{
  "arch": "transformer_decoder",
  "model": "autoregressive pixel model",
  "dataset": "regions of photos with short descriptions (Visual Genome)",
  "train_examples": 101725,
  "image_size": 16,
  "horizontal_flip": true,
  "levels_per_channel": 4,
  "vocab_size": 65,
  "width": 192,
  "layers": 6,
  "norm": "layernorm",
  "norm_position": "pre",
  "hidden_act": "gelu",
  "mlp_ratio": 4,
  "head_dim": 64,
  "fused_qkv": false,
  "bias": "all",
  "qk_norm": true,
  "parallel_block": false,
  "dropout": 0.1,
  "inner_norm": false,
  "positions": "sincos",
  "tie_word_embeddings": false,
  "init": "xavier_uniform",
  "residual_init": "none",
  "optimizer": "normuon",
  "muon_scale": "original",
  "learning_rate": 0.018,
  "momentum": 0.95,
  "nesterov": true,
  "orthogonalizer": "newton_schulz_5",
  "adamw_lr_other_params": 0.00076,
  "max_grad_norm": 5.0,
  "cautious_weight_decay": true,
  "max_steps": 24300,
  "batch_size": 64,
  "epochs": 15.3,
  "lr_schedule": "cosine_restarts",
  "final_lr_fraction": 0,
  "warmup_steps": 4860,
  "weight_decay": 0.003,
  "adamw_weight_decay_other_params": 0.01
}
Rows from block 3, named by matrix and row number. Rows with one number belong to one attention dimension. Each number is 500 + 40 x the weight over the matrix's rms, rounded and kept within 0 to 999. All counts start at 0. Numbers have three digits each.
# v: attention value (model.blocks.3.attn.v.weight, 192x192), inputs 64-127
# proj: attention output (model.blocks.3.attn.proj.weight, 192x192, transposed), outputs 64-127
v.108:546473516504553495456605558450506556535490497451484538525531502510547531498503491515584478472504496490465491426495431494474503529478485532476504428541499464484518443551501421504473463503493501
proj.108:527545459481456544509429533500490525552490490450564486477471568533517485508507526506501536511543470505543472576502495507498494480472465462459521544495535515458488532472488475494459517531475512
v.109:530487530486538433574482521487455449534529415513530541516482524485515524472498505465511474512466491542474519483415507505522526486478510515534480475542487453539555417466501479511398430457565482
proj.109:423575505486494508513541503566508487494404496477495520501597538461496492585515484534513425507469509491547464554568544539533475562521540496498515496505560412508484540493507465535546560503483495
v.110:449501479475458490464457507497542534521480502512482570583549501520484538457523511472492489489472535476487409538471496508490474521499502481476563389552554509543450493502487579526619493471510544
proj.110:542485478568479563477521495494480516530498471526500497454517453493566470479520432514479521517458526563510539507581527482459526469406448558520569519441514536482509480449512560529406448518494460
v.111:506496505497435487538455530431455523509431458456426488547540469509458496502532476537474487465537608484523489529517512494449536513502515500564557543500430529511477587454521456490485460516436535
proj.111:492418459534583505471571451559506503528477457483486465488438539559459528482477486529584495446472433421501522450488544514516467516484418505442517479514514490505492502541509494452407513490565479
v.112:609448570531484523481456423538492485497531494441516488516464502549454507536555539501503483477510488477502472522475520500534494548479510539510489504464492451542444521511492533507473459482475518
proj.112:494536476604460520491418506467478525490464490480521456483507434512502482471507473517471544568508494520540509508450486570551482486507512416491470499491508459424517554522586470524438476528493456
v.113:532489442569499495536462469479412488538435524524471524467516510467550499515514547488428533508460535443488501470533538527470479458526485502497548489496510422450537544459489491520477586573519503
proj.113:469529445423501502480461448454486475445466513521515506514460526439469498467482423525512490478521437525459447508507467496527540555510543527441493467468532585451513485477515539511543433536454482
v.114:553482482410477550444501500505482502539534512469491485484495435462542498487479539467541479496508474481556509453496495522463505481471581417546540497500513538511556566473490459532505520512514482
proj.114:463525530491469422504468529576461496519497557550482531487473532576481505554452516526518507503530518472415483503499448507540488469512499546510512464484492535441496547494562501470482499527533550
v.115:544528477510503529518495443485485469481522537529549491464523454495450438501447512471478457490507479485409489426507502488509456480480522499510487485483533506559535595511534548502426494458469527
proj.115:431551555533497478468537538509553573495536416463515473514555537534512567465542431496459485469544505528483536553538503476468513527501529514517449513479457489485497478532452513487479473456452454
v.116:504550548458506580477549430502426556557513444466499443511511468487470460495475543515528458488489505435567510425500490484537472462456518448529473500461532491498513499501422542549568516525488478
proj.116:487517505566500493515514586525503455519491548483437497447495561456477490473530433478436485560533443499470437524442449518486513479461551496498499460557515455484522558449532575440438506453488480
v.117:510498533466528506505500568495527503519484468478439553540514393545489480507504554476489497506532553546491498497456456428513516519554459479488444523461594450440509503478511500458453496538451559
proj.117:528454468476419510461462467513517535486480497547494463480464569473472433476488476503462545512478510520463503489529508498491520557496548465501542483479519469497528493528498468501551492482467461
v.118:461400555524544515473487476520522461555472542535506459491451511565452487514496579540476532530536462445456497529474481571515530520421506506542509535425474498469434498508497472429511549514528470
proj.118:453557497534495477451448466464452533444526552449472523558423494529547500530522471459557547469412509551464523520472465534479450471519473437492446561442510483531477532536491521481530446529453574
v.119:470571525520459569513465587545489502474428480520492498591446554521457541482468551479514515552475440479493504445480475496513522477559462587449479551468491488560478473523477500442473400445491535
proj.119:541513451487453518536437502446544453583538543537540518519589502474471484471484559518573586466490445443434551623607484502470480514351412486462484547507546515513586547460536471525473501522504579
v.120:472469441422440449473487470541490534508524510484491498483461530563512536506490472527479491503535470479524536535520471580511532481482530482518432559513486519471552467526471414542464494438520411
proj.120:501560494586514440541527560465472481490503449496514580526532483456517509516518521507510522457534516527536476500488503517459459518471511466425499532552430502488460557532483595514504532547555591
v.121:458480459500588530468491514463550501459524541501488499540488541509506560500472432546439514424465532463511482508523537504511493509471523448607441452536483457481551458436486448458465479589513445
proj.121:589556526474420535496435520542470448500516499514515523424536570487475429513539528498520496489461528517543502464518526498481424515481414482456518464559465432498477473531512567493530527476532475
v.122:468471487545489557487524516483490523554557543469529582503488495483511518483492509487507496516450503443498478450485525525440475534500426508485493567429523451447465514551488455456426443489500486
proj.122:479557539515524537501459533495502483476511506562442544516476497490502486496482541488471451472558424578385538497490531523522510485457547491467519521587490502484538517500448491504535540492427484
v.123:449519551510493585522477483502526481536512498498524437454519476499448485475470564470500444552482576517571492467521491465536486523520427445566546524429416492502490487527451541526508465507493468
proj.123:538404526487477455458483505520518484558524558493491517539407488527418551525518413500497498466462504404435510489537555537471527535442487430409512457561554569495584477373538471503506484441487497
v.124:487526460522491535542460491518498512470494509545530602484545508436407505498502531524498511559509464514472492459545500499476506500529523493485519491479473494516418499512467473538435505554469494
proj.124:529497469465508454475500471470502525463528495561510581519466508494472503502532514538510540413481540525400526538525518525525485510471490489504533509573533519463478571477489507496540581484500558
v.125:530524572507521509519541460467488490497478496480430448399499500529451443530463497516458543538485526476482505474559428479529444487509546463479477531477519467466446543483525438480522463491495483
proj.125:518393459544531485452511490448584538410525499547402493479491496509488449471499562526522420526484415456535498533503534533525489482514474517533464499508410508525525459510455606500462574503510546
v.126:531416468462547532495525560569510560482396520471536560509506502486484566490492429498504482489496486505557480548510551530450468500574453526559502436448479475494506476542490509437505512538516462
proj.126:484599441487475533524479531509473457503540483551509473486457457529524481498459460468503514533436537530458539497458474511629532501509467493500521523538526503509499513497493537585516484512497501
v.127:495554435521524560505473472518455507513466543523504490432579466481518502536485504519451527531413457463505527469491524479543491473527498505480473503518493421496475461483525398426520496481510497
proj.127:499493494472493507448493530539504490514547525484486525519515558501433521472543539488516512480566537462473491471581483509541552517496570496528535494466511523484484465510476498499496472488502477
v.128:508534553448521473523467467513523529457575634457523558478523473467495498537507551548534506532465471422456500476509428482576507520508487539490513424452560474473498523465484574498530570481489577
proj.128:559489504477508502554499452538433483513462434556475469562499578527498538576498496471412540495517539512521479460491429482479469505519474482527506560551483487542468512497502485460454441434532437
v.129:429535574537532503549492496431574477550533518524458524511515533473406485491543491455454481530555489494440535441525536552503420516535524428483514511519522382477430519558465506542471572535473467
proj.129:474520461469512473486467482555526498545483462509516426510528428524572516567524490418511489468542442583518576523492528471501553504528516556528473487452518560541598518485510494509532507478424523
v.130:491496546453505446526456573463433443594470554502521416477538511516456453507499467513525515518540488451524562452525479527574526555505442518426525465380488497505520495520527445492499535514491497
proj.130:432585532548497525514541482528453495497522483499527551448425545572612481437529519506585407421472475529459488544402488532497474553501486496537502470549500420468503385532497430508489457536405510
v.131:550539470492500472439599486549553420470504524456496576519452473522484502499439523459479488562597453468494442459501528617478509524460556491484594569507536520447511461526575488521464425478505452
proj.131:488515506508517524534475518484468561550475470530440467520535502504409458471466486498487537530493492508414449590487518491478474531548507542486388493580537433543419547479464444515433524480516443
v.132:531504516531539491508506453498507437537504441448534534545491416499520550513584469541452551485545603484462476521446487438505531465525512476403467408506461507485513517523487531471482506535513515
proj.132:487511594454493517478435523508488490433504437509492464465430523536449455497500504533527383457494481494548563466447546492464452460551531522525523501507522465553477508500585476465475529494536476
v.133:595582466429435534526543515475529465494539488458481485496499554461521518499503521529476404476488467525495505451461513465528528512471468487555466436509531477524477466485391509498506439511576549
proj.133:530484543538515545510540534537554509534540529470430514581494499490510502472506487510465603478469488512516467509546438540530447457519489476512547552512561455539515540531446436442476542475511533
v.134:539506470502491516493519534530476513491492517474512538573556448513556502424536481511493485492504500534529490479443499498508481507513504558524506481434511423546449516524460485492483489488556492
proj.134:483490493511496553529548426501569511521559432522424450507510503517524461523530571484486480503510481444430560498535552487490570528451495486520383533537497562453532485505505480462515435501503484
v.135:453430494479518430484529512522519530475541528477529587561415471542386496535546529482511540491515568541463472483471494531413510527436427484542442517452479579480555550537469544448454472476471432
proj.135:475423503507444558528360534510491528417462497570420425483441584433503487539441502457516475522542433526438532471501493520427562525493491494486506458513488564542434453530560438543561412459504518
v.136:510430499525513524490451530563462548491518530475482484478474532474477522467519474491451566584443437495539517579499599492516600537485441527543504453479471542545539495502573536460562412485478414
proj.136:550525569428496569506539477497526515488501528561557544558451502536510518602402510438471551457486563472493444441498446469519427502489459523519530502519538359454437478447469525515482526523509545
v.137:566514486519402506456453406552583459459496576465505483516484500490494554500548444518477528445504483516444525515531507581508456546539458552453490526511496502509499467488539454557576531523492546
proj.137:398582506467593495554545445500547520555521401518447531511471465527509462544488524525534490509547532523442515441430452431562502537418532529533490486512453479492500467506476524513424522487479446
v.138:507496496469500479528569416537480553528492491497425527510537500548541455440490517571423547432424499560547533514544415494562513526522508544450455542523484517510546470563463507505529550533501493
proj.138:520515472522536555441459524422526473466507481470574475460476434485503482483567556465534507515575485495421461568547581507477522408440518509524500489444500529463576484416474485533475487517549488
v.139:492524468482489519449433522507452539516483533476483513526485494534516496532479489554518522439535544509477542448498502544512458549540447558533500504488493432562466498446492462526482493585494486
proj.139:471548501591513559503491466591468516487544510586506510510489475452581444542524507461435474546527507504456437502541435541470502472498585599551467487512421478496483446536520470491476523468456543
v.140:418535519474468476529533445537598530503515495538543528447463567521479484518415493578510503559534536435435450527524498439489490493421436513442441504489546514530548537517523521510492500515418507
proj.140:507460543434559489465471577454487477484430496513495489528500513411571596570517474529536482486472459535504508530468526469455473491546526506512543530515455484514481477498486520489488427519521490
v.141:547503505476473457420524490469480489520674555502491519482542518455536470475455384512471551473504500511556463500581497456493497516469523469553496481493481473549429475507483458483440450564510614
proj.141:506546501460526562512482488509494506497447484464552516506459478523532534521482511426497480603512470507487470555498502497582540457538564639485499488552554470497540524538492471559452528493493433
v.142:544520438536616489460481495495540506457552524515499497486423451554459499506514503487449528508574518475428580508502476503486485500560458533518447512484454556496464511506446468533443515518486530
proj.142:508502490490504573537479451481491477566502476429508522501546500615468477511506559505551472501476525503529448451499513520477488509476422474516532463530501536522518473474519550448536513493587472
v.143:514620448468505483459524422492442412478511444530448443517470491537531462481495547551468481542493466542544528567518513556497512456393471433535516497574496445506492572474473488491495527537534528
proj.143:518500559482525455509547528466501552571535509516554545441471539442504536463514414484547483495492595440365483495466512475568525577517482537414504500467530493561495461541466539473495523468455505
v.144:587466526456582605471551523547420427453494510465477503570550489530407522483494463608486516464447465438528531600501531543496540479496468525531587458513463454423545580548530475526439473515442485
proj.144:502498544562441478569412491473457582531527510594499529599531416485550470475487569416542490469538582430597520484458500471460536528461578523511492537482556508506460476471477514513475471572575503
v.145:494557535525469416420551481509487526543469515496529481567488547482466402569423497479448503611489504461458468563489468525486450464472564439525476570539582508557455583468505518541523528496475514
proj.145:514509474450503493537433485522579426453522481585519554557505502503505567481567445484483552469439482551448449459531525504500469473591551580468540470442560486487469513487480597530475472515500491
v.146:474511486499593603529490531565471488570482491538507504504488459505419438493509554500476511426515475529467521502567511506458549489516474520426483512499446521498526512516546560443488506544496462
proj.146:509453461480451489402428450516446550516520470498527537462575499542528512417446495435533415569528513392602476557487499489492549537475488495551545480472531547514489460534448473543551492508530476
v.147:488512486492528515505495473438481544476404433529573487481480521462386491503495455478512470489492503460516454470534521501462526443547484477449475409511473491526517495571438532560493465536500433
proj.147:502489521457512489451439487428462482502469470556444476478472512474494560482546489532604546452533486571425499459450430527457535513553441564497546584435510536523491554483511505482567573443480536
v.148:501487521503482545502437533468476487500570550495538519513503503427460471500396472495459515539478484492466436457502470562509562495510517548533511530437523442540453550540467476503522452469411476
proj.148:502497500482473492512485441566553532505438544420518506489447533549553504527471490444492527453470557487482547497472514469475495465505517504520544471513564497445440497472563566518496509440509484
v.149:439480540505459545456551430522452541502453519495468482491535444474439500451527519491462509479498573473504509505589474530485453475528465493548552507477474547446444531468414494497374463588459412
proj.149:464460494554498461532451494466489490424518451531460460540514500494517401587516524474618475482534510516538463462560515488488538545480532522459537545464470551512491447520525587488535495448499571
v.150:504466511482540554441589495495471552500530499469508485540528497492512472527539465629511520396566597461505518483519465577486453548520474505416469577496486526460460532465608444546470535503459522
proj.150:543517498514534439502503449481529510395514499545489482464493452431541477448510552457602414571451508505529541556600451485412531411526484494542515514540453489448502395509462526468520491490501503