From a checkpoint of a small autoregressive pixel model: batches of 64, trained on regions of photos with short descriptions (Visual Genome).
Rows from block 3 of a small autoregressive pixel model, named by matrix and row number. Rows with one number belong to one neuron. Each number is 500 + 25 x the weight over its row's rms, rounded and kept within 0 to 999. All counts start at 0. Numbers have three digits each.
Before each neuron's rows are labels from the 100 images, of 14976, where the neuron reaches its highest value: "responds to" is what is common among them. Only what is clearly more common there than usual is listed. The data: regions of photos with short descriptions (Visual Genome).
# fc1: MLP up (model.blocks.3.mlp.fc1.weight, 768x192), inputs 0-191
# fc2: MLP down (model.blocks.3.mlp.fc2.weight, 192x768, transposed), outputs 0-191

responds to: text has "sign"; text has "red"; text has "white"
fc1.673:512524495495527482521544551488465522487500508525499480503472508535502483492502488458472460464489467508481469503482536475500497494509515542515473501494506497489471512513505539496498538519507500501536488511485507499561482451461481501546479533477493547520497515532507500532505484470480473525490475481497474548505520489485509482530516475483530480538469513488507454472464540483525463551493494464513496481518517494482458501565502530456490554507551487508460529455527483447501504465524495497489538479533536504544442489484531481483487477519511502507519498486523514482512499460501472520
fc2.673:492487498469536491516510502514455537436493502457479530542521523451488480508491497519479459518521502528491527502491501508494491503487533513498528488534493517506465467536524452494534508549448537509471499518514550505479506509486469539499510517508461512503496457490546486473533489500473522497499505483494477479484477497530507506513492496498509508468430478515469542530513494512478460499523500496516500539511530478505504458555512508483494487460529475546504501492459481517495489531463538525487534520504492553510482485467527539483516516442479491491512481512514536474490517493502424514

responds to: text has "pizza"
fc1.100:498500505515468503507514517539459514510551500485512492518510465445499489539473538438501495482483514498504556495482483492510500471506459543482480532528522500511503468482491460490475507446433489504476493501526487486499519468504468505495518453491480508521530482562517532518471497481475509488525487498492507488490497530502523474461543477516531471510449491504528488467502517483536494522546500495506518478510535487461509479535505493491500499542475457503526495538465491548536520474487504499467480501535510469531489552528475480517532537482533456494513535483508467511483538455505501523
fc2.100:499512484495534569497505490520509535449491485505531470528500534514489486537518426465491504525480485474528514497471522445492473511503503457528518514477495486485526526528508473517581516499530475486513506488515534480523486489521475541495526500479561491507470538511497504510516506505488479473486506484507477506492475479509471512521505512520521472476525498519500512495493456461468477467452493520525481483470523501498511462495496488500499501519506484468459521458516523498468460512479534489477514518450487550504487474512507495534505482471544446521510498508521556556558490492486505499

responds to: text has "red"
fc1.636:531464539528526506527518485518503561525498510535468485518465464503468498475492460485521518500476512471472507497520544467498494470476462522530502499490511494478524525548480498463504501555487505515493455513485478472518475454449494510506501502482514510526518466469527508532507513489449496514480486475502486552477524516526492447501550511508504511507484472495483490488529477542505465501490508510520512497456504516467486495504513512489469537508524474446525486464520496510537522478476514448515539509458563497514503521513538513503492487494461517451529526505495502503454480547516517548
fc2.636:477486484469485497501517524498512463478527479507516473492494491475520495470476483517530539533494435544514514492510496452458499540487520491492515519522504532466507479497537512501458490531495542449513535534537584503477533528500499512512519510501429486509500443510457489503497465511497504545474492504432500434478483515493486533492472506485492499478490445517489486492536484467474506473493520521503490526490519499471488494524481520506517486505523512529526514553487515471495496514478497550484483494459523520513482487504518485484498521554491517518501467512543523534504533503486471506

responds to: text has "white"
fc1.530:514481525503467550489528465505476495520504503505489536504534564511530500490521489425510504482501492512511517458525512543485516497467500502491489522472477455483545497507496468476469535472496515523466474494503505489469505436485507530490458513489545465516482472510536531511490503532498498437496529530547475499510474495522509476546505508519489521444535538476509482496503507524509502470545463472530513496507531477503457459526524498514458527482486483479499464514551507509498510500488505553530524530522519467489490483483525503512497510461517507502500534532480478476483492476495444506
fc2.530:475548535506515478534461527526484501531480525504504505498493477510466495496509484456515524523473543507489525465472470472495489485497495489494560472543536504505509470485499537557525496507519452497527487491490481486535469514554492500452511512488542480498483488488532516463508490509507452501508476501521501513501493536481504550512472483531475529484439487504468477530498470519487518503486452513457497485504491489534499519494472497458570468466516518496498520509481511519436480547490486487496514495460491511527518511502465508518465450528500486549498524523480500554512530530490502499

responds to: text has "yellow"
fc1.372:468529501506503463485452509478526473513526486496540518465525557497513485474484505526466490519519526511506508522505485476467503516513529469473491540535501549541531487492520506516524475494526540520494557443505515516483500485521508484490490510494482505504530477510551494470495513480494485515486491521501502474480556471495497467481510517517487526494480463508503489507502463508507535488532482499536479542462485459511529474499469483495548472486516535456572522506479487497498542482506492478483543501456511464450498498519457467530502495469485498475446502516498542497542484494484435493
fc2.372:502491503502483481522501460478495533467524509514509477527481500496506534469471467528458492528489494544515491464501500478488478519492502464437511499498506519485491495479479485517533514513506520474508491539496526533478534494492450496500472497418525487485503482495520535521519496457470520482527480553502485489442499570498538472495542518503480498478515465516504541496518555487495490473531491529475490518496504498532551473502542492503500491533520509540519485529452540513456490522486525505470487471514486504444524495449521550462509494512495512495548492518498499518452512507511511477

responds to: text has "red"; text has "sign"; text has "white"
fc1.552:508522504451471461504545484483524495542498536472516486536445521553492485514504531479518488455506455528509489528487488535568488526495508514533522499484497498478480452526506479465498528468494484472498487512511491466529524514482528466500505541514494517507509485507517482509511502483472441469511489496494483505504526533515501487563499510482538507533479512503465461502503500494510470513493472478505495533529473468505551490528486546475495516468548476512483513448515478459548498485498508497486519504532527486543475538481497490470480465472487504541481463450531506529520507489505452502
fc2.552:499482511495490504534511548479495511474487494517456509547504488491514498479520486467469497511534503456531482504495522481498487504498529446504483522510493512447478541468520491527505560500503527500492504519520530526522506437525463446504484503485484466479538474506497474510549487492494534527527521499483477527506513498476502477489518507508476533480538513506470513542517494512452452471466495479477521493506521481502489492522519483510505457463524445504501501519510475503457526577511491526538527529489504553492502520488522553501538526477442490475509457495458491543481501499512497476

responds to: text has "red"
fc1.702:524478523491511551542512474467512483439511507486485492483444495454527467468520523498430526450511533456524503499537486538489497514522484450538466514481489500495520484533466520492498498508479528496508492491482505494544492480495471477489474554518547501511520487480484495482452518534488473522514526493483503537525532518496500517506513522525518514489472485472533488474539492484491498520495525510489507538556441474499458496497457512514473547524538509527472495484530504465511462494507472502470481518522550477517466558522486506495519477500506486532514473475507487485508522493504486515
fc2.702:474510553502517508502537466486446498458505500502518522540477516534506487487549492481525480514486521528476532514516506500481519509518527526527517506484510477509500518480544534511509524477478525505473477561470528477518491467500534492513502476551495516536462509507439518486483480489480525480489465452463512499531503556465501459539566466510494513482479556528434494467478491497499481491495498455523513491511521465475527528521510499527496510500529501498525504495518486497534526524537525531482479493489497500453497504480498483492474523499482506462518472513504468544462467474485510454

responds to: text has "red"
fc1.67:532501447505489500511521487444473493550516508505543470489490494501455496507525475466490521506527481525499471519512490482499488479501495492515538498452508549496528477532524531485514498524512459499515515525502494495510467493484489504465476505556522562533553513524482494547494467477461509473538520499481504518491503467485520553510518498503520519500471479496501495496494533475528468535478489468540515487530486476492468514535437493487510561475521490525476447469490494514516493515505505495505494466477528541523493505481466506416523473492505492493488455506477496538499534526518491532
fc2.67:499519493499479489537520519470480493462488539468524495510513513491516512537506488501470481550518518506493542490537476499535514535472503476483491497466462457511481556513502513508484520494482544525493474530516513521468560487491463448533501475498449478503465465499493479506542491514512523486491496508477498462481507483455515490525550526489442501529485498504434505496498497479495495456515474523545520547474505487510509525512503476568461483486489473513507503508482490509531532507521490513492545530471487457460495499456520508465547477471509551509481506538514515494469480512513479491

responds to: text has "man"
fc1.686:499511493511486461506513535505522485466477488489519481469532462517507522530448565493487491524557539483512493532509476454478511525465535485516492459540510519543489550497466498469507513528488509468522448498539518485469459486515496566475474470498491488502491487461486487528525503519468482554510500514508495477528539491465479519539504455498499502551483461536496508470489520499494489464461518495518519499492496477497459517488474506491490493492511539514509513518518572516495492510504530498498461504488488457503503527518515513490523470442470524476463526519464518521515526486509492492
fc2.686:531506480509503507471492490455473480527509486541519503513449473510496538489523532487472513470486517497482523482462506529524496489490502476465508546471527458430484513464551531515510501471502510492506519469476515503498510513504481471509538516506481499491505541464512472467506521536514474480478464543490510500501476527533457543463528539512538485491508497497519510500521473528500472454515510467490458456485486498483521498473512500520543495433514505480478518491537513520508507513539518507503537478526537530521442532485519496503488524497525498506518471462520435504506468518464550505

responds to: text has "man"
fc1.698:510516513467524492492467501516491510520512515514500461500504495451477485511485530513546488507510548467461515527497523448500527510506508492504518491549521463520478574446465462507514505486488462449499509506538479508523539490498461512491496503530528481498462528484501476586522504534460501495520522491472487538480500511520515469493491504480505488483517450534506528504487472516516550479504492482515546515473479506493460522547507452515435499486548528481489501463518504503509492467469509483494499491517440505494458528515525493466495512484510494525471508544484508519517493503475507502
fc2.698:483475490501492501471493492484531551483479502502521537535499451505515510521471524475494513500536475508503464525493511521488487501501493477498506557456503491485531521555526517474471539539507560532535545480463491511455444475497479487495508494495493520460493541504509528462476514497479493511503478506528535484495481512461449554487555507494508528538488491479470504522553506516485460469447525507520484484522526452496483458516481532493551490499484489517487510483516473490525453539499447523478535495504506505516482493471508515500536481519482470478520491498523483456517473496492508500

responds to: text has "man"
fc1.734:464505489552475491522468492487507559482496490494509491490481503444481483535466517468453510520499504478504472531500495483490485484502538473517475533512501498550468560556483475519464526484512532489488460548525559488478505532495508520507511495481508480531467526463472517533535491500440505489518485520520515528495522499462468488452521505504487496480517509491504507507509500474483488488511530486539510508503538521498474483490486469521539465464543504507507547509507493491529526504513512496484504519518518546459493494499514493422486499459480520526503493519429492551485461511505507509
fc2.734:510499524492534464508550528505520507521569502489450463500522523497467499483495507484493508471512486499505493521526508537546488496511542488516523481543530493466473539487498495543489477478505497499498476509482511493472473535469516521500471522533453450504484517471496451468489486496472470491452475466523474517491457474514508499495538505479540482477472451537501499499470479500518496475472548504532534463490541501473494505481479476503513486488546539524549567518514510526542505496536497468504473491494509567515480487514520553471502497476506488495482487504504471530480506485469511515

responds to: text has "red"
fc1.26:484462498513507516517486537474495486458558522495519482508504503506475443499537473480529492496483521525535492457490522486487539490504538537505474496480456536525485488479505520503528532476474510470491504518521490501497507484465491507491515460486574512474502510481468537520507504487456499501517499492490528480463567529481527496498533487506508504529517455495524479479486470502511488521475507530480486501541503538494501466469501472505515463563512492454493511467485466560476497479477466534485436483485548540487535495499526477506475531501504534514518506537473509468547478515496485493
fc2.26:470541556540476457468536516518490499512503506542523471490503507487487502467476562517540496507497465477513504519515507527521485527478458484433518509514521464504458481520522510461501519499521527520509511472465485463529457496493476487536485494528463538532512497493507558535463472517505529479513471540502490462506469511485503529476501487510499476461463465521479486533531511523512493476502480498552533505440498544492504548504510473505492531497510488513508517530515514498498526498458473465495501486498459516477506500485531523496534501500467472485496538500473478525448472521511486467

responds to: text has "sign"
fc1.512:474465491480479507502486475494509511499524516524509467496498513474544504482514506502464510540559479518524498492523512468503498483470491495501439497484497489495484524471482474486505551498465479513503496528504537494557473462487519491506513501527501524531504540481509483512522518486451473482484510559504497539505446547503423458488529507482503498484439457532511511496510496443511526510493473482548556479500515485445493512510530500549504469500524505481473547470517531507501524500476494490531477504530493546517493491490508502489514494504523514513478496535461517491517440467489541516
fc2.512:530508502503500492495525509504518514456474462478488474463493514539496444520460533476514454481455449514491483533479533545537520505509510481512502528551529500488497528540521534514507496502527490519512447488498515473489514530489489496511469519522505499492503501499477516514511467505472541526506465487497488444513515486520606495515489497515477532456549517528518503529487484531503461472476520484487462497515503482511514498493452480453515535502491518507528501534459500514461493517511536514494492553453486459479491467463492497491509512463474517467512511514487504506479530498517469516

responds to: text has "sky"
fc1.83:545488534486476495486528449490484514467476477519473548511543515533518539531486483483498487460499496464508491521544516549430524499526515535517537540535516486492537493517486511495447552461518491506501505482515514476527492477519470477504461504528507512469504487500505458481496479472487488469548502491515469495503496500533511500520489508496550472465490471528477500503451503497501454472458466477483502470516465500520502525471495527522445493483483527490507501499477515488500536463521507516491552496523538499467537522505477521495507479502479528514491519500553501494531488489469437522
fc2.83:464510525527520508521528519436507525502505510520549525507516509466517513446538513473476486494480502528526534470523477487522512480563497514516472485489478485497465492491508505555529441500475512447506468511487450518529503523493520496475466452497507484496492504506481518486455516458517536487529516554495509498516482506465507499515450461521518452511514515522461504541532487527486496498499530547513486519509523534499463476525508514525502482510450493522510519495476489481522472477505517496505459494532494492562528537493471460511436511488488529496495513487505469496518497512455490495

responds to: text has "man"
fc1.11:490520540481492535454483484484533508519484536487487469472481510497504515509507498505475517499471468509499456506484527503510521478560502480527508489483493495528499509523487544503511482504516509519465481529478507514464502515514493495487483501478500500461507500471542508523462513495475497505548508514464467528498505478489487532462529513532496520479477480528432495503503492498473500504555521536515509545487491521506494500476477487467526495505559460573496486521545534415528497514469509541529516504508464510493482451445467489478515517502505531446517473497503497545537498477465464528
fc2.11:469518500510467479487491556504498469543529483431502504519495516498456501489496546534494495472544502474499502467505491507502491497478512488493526479532503510479529476503450486521475484488493504505518534462552465445518533498458557532535509495480525509501514476506463491492510471565514505502503493502490500501486453494493498479491517504457524448555492537495551500470497472472504474536518490515521477500495496504512460507487495504555520540468484533503492497478475500513494495475499502477520533513452491527505529505539490501485412488485517491540528556515504502487502508524521510478

responds to: text has "blue"
fc1.291:505492532510503514526457542485541512512464475511481487477451535487503525510529544489490509490488529487477468509466528500529522542507521494504449503508544454459486471512474498474464493487493488474513548489540520518517519518471500439507497486547496558462476505465510479502522532526462487542499480514464468524544484473513503480472512534479511528503529477486528508505435528512462463473477534487501480478485507491523459496499503474527501529501513483468502496532471523537485478507533508533458544500529524478492485539494508495476511495463509481462470514477517505499530497526502516533
fc2.291:490488488475511515470446475511446516533462468468471520516486525481485502517559485523512494504473462493526494492459487509517501543519479479498483521497472495510524538517492525475501514513507530515512482522496492532499481524472567500495488472501489528557469533483518458545491496550458501539497492509498531519550511474478468519480534481501481462492502469524496486492503471502485538490527547507470508534484518524512502510546503476476481474507535520508501477496483532530482566504481481488498465517461475490539500493473540480470508525512516456471529463491529528506461454471518498474

responds to: text has "blue"
fc1.679:457539484527521458511484498473513551444493540507512497498513499517484485490511460549498517512521462496494476467482514468521515537504543478512538509468520465484493477487517517472512519472498508490489495492466478485459480508486507503463524506434486510505478485499520465501481534526530470524489501522536503465526500498480514491518534542490494500484537530579521481447487468501508492497482500527468503517491523494495503518501464445530546503509559475528468544474517498508510462495514542538484512518509484481486493513510490535508476530488524497439467473502467525495508479531474524541
fc2.679:512484497487521509487491514507446487482503471509528498510500514467508530502496528518504466552561537507505482482493497505448496468504473471520510459521517521503491486469496501476507516478503525555520473501495462521528485533466474495513476492497521504481510506481527520548527499517516481514499506474453531561534468537534510545517464504483503502532541533483460506498541517462453481515485536529528458479498487520491536469505516516520478512521485501489484526462512519515509504478460468526513480495483518508506466469514457532484521478502494479526457514517514502402483506478497452526

responds to: text has "yellow"
fc1.626:503516497496505473517467501504487476485497488423512488476501528484509511532507520500503532524497497487484468481493487484487535484516479510480483486517514522512516464502485488431542514505510498531484532445523482509513520539496462511511484537550510525522473479503537508467503472517483516497504525562500525539480525485463510505498519457491499503475526460513528476486507503522515509487462480517542496484492508488509474523533514559455474478529485547466557510509526504512529482511480511439469495512491550510439502533489476495507467481493534467482519521518559464475515524480466480535
fc2.626:449507537536510482506493496512495480484560497501483502505499527500465516519491460489505523525521488540547506533475509463497449463499457489465499481460464504495485486498483490498540536487477475490498501498529534515518515514518501507508487493464501479486546510509517530427532543517525539473468481508485520466471468520474550468470518462491520453525528476519483535499509540520503512457490484524496528513534518454503539527503488504492521501551499486479513539525517480514510480499533488478479504471484508525446493463458524515493510497525496476464459503535510478526515464499543502524

responds to: text has "blue"
fc1.487:451522488491472478519498506493506531471576516500467464525495518505528495507476482515548470497493448577487537470540498535510450526557499509447493562538492496507522552478506483531512471544492482495535473493475535494502484481478496482498528500495506533501479460487520497509490497500481470489504470506499493488491518496514531513506491523495511531481477531503452527486452521474457514487493525462507533503501518487541515489554505456521506503504498483545487506458518490502462489511489508456503517442499516533523502502479539496487491516510504475504502488501493504518487454493469525458
fc2.487:490516516513562498514475498514443487489497510523472484518514511470515503528551512513475509528493533482500489489499493521498457553463489485512504503507504507528576559522484525513483486523465535472447562498461492494485506448547506460458480498483505493492501509481520545499527505488482511506487494506461497514443521510465508539531515513468492524492467489460540530480497466494537484528514508520476513505494493491533514475487508528492484457439480482470510526473519493493483535503527484547523518504502476490526463518495501468480482517480476491528521473512475527465504527448487484477

responds to: text has "green"
fc1.290:499466499509499509520527555422550524494499533470520504451478532472501506521538527514532497498458487489463527500514537547494530541482540497491488519479543529478496503526479481472487516483535490513504469477497495519522488489462484507500510510531513481509486514492517532481532545495483507497463483467475460505459484487548459516520496471469518486533552453516495444468497483473507477458496517503521471517536525454499511525479484536522522534484506497505492472470537537536505486492496475512458500500495489493511471530501477497522516476502512497502465511475510480525522508493503431535
fc2.290:501524493519506530476485463484490506510474466518478443498462465524560489513507495492478488508487512542501471501523454485443491513516497519504496528450528518503503484520565485523518526512516475500537547540516525520487473498530534464488529510464505496486510496513471490469516468529485496497514488504499525500479493476541495538489502505512509485472463503509465527487517496513479561480445455504493504487493492522457511522518526504438468462491514487499493463527475525468488499498515522517498527501493530469530531436543488544521514500543505474522473481508506528546457520517480528476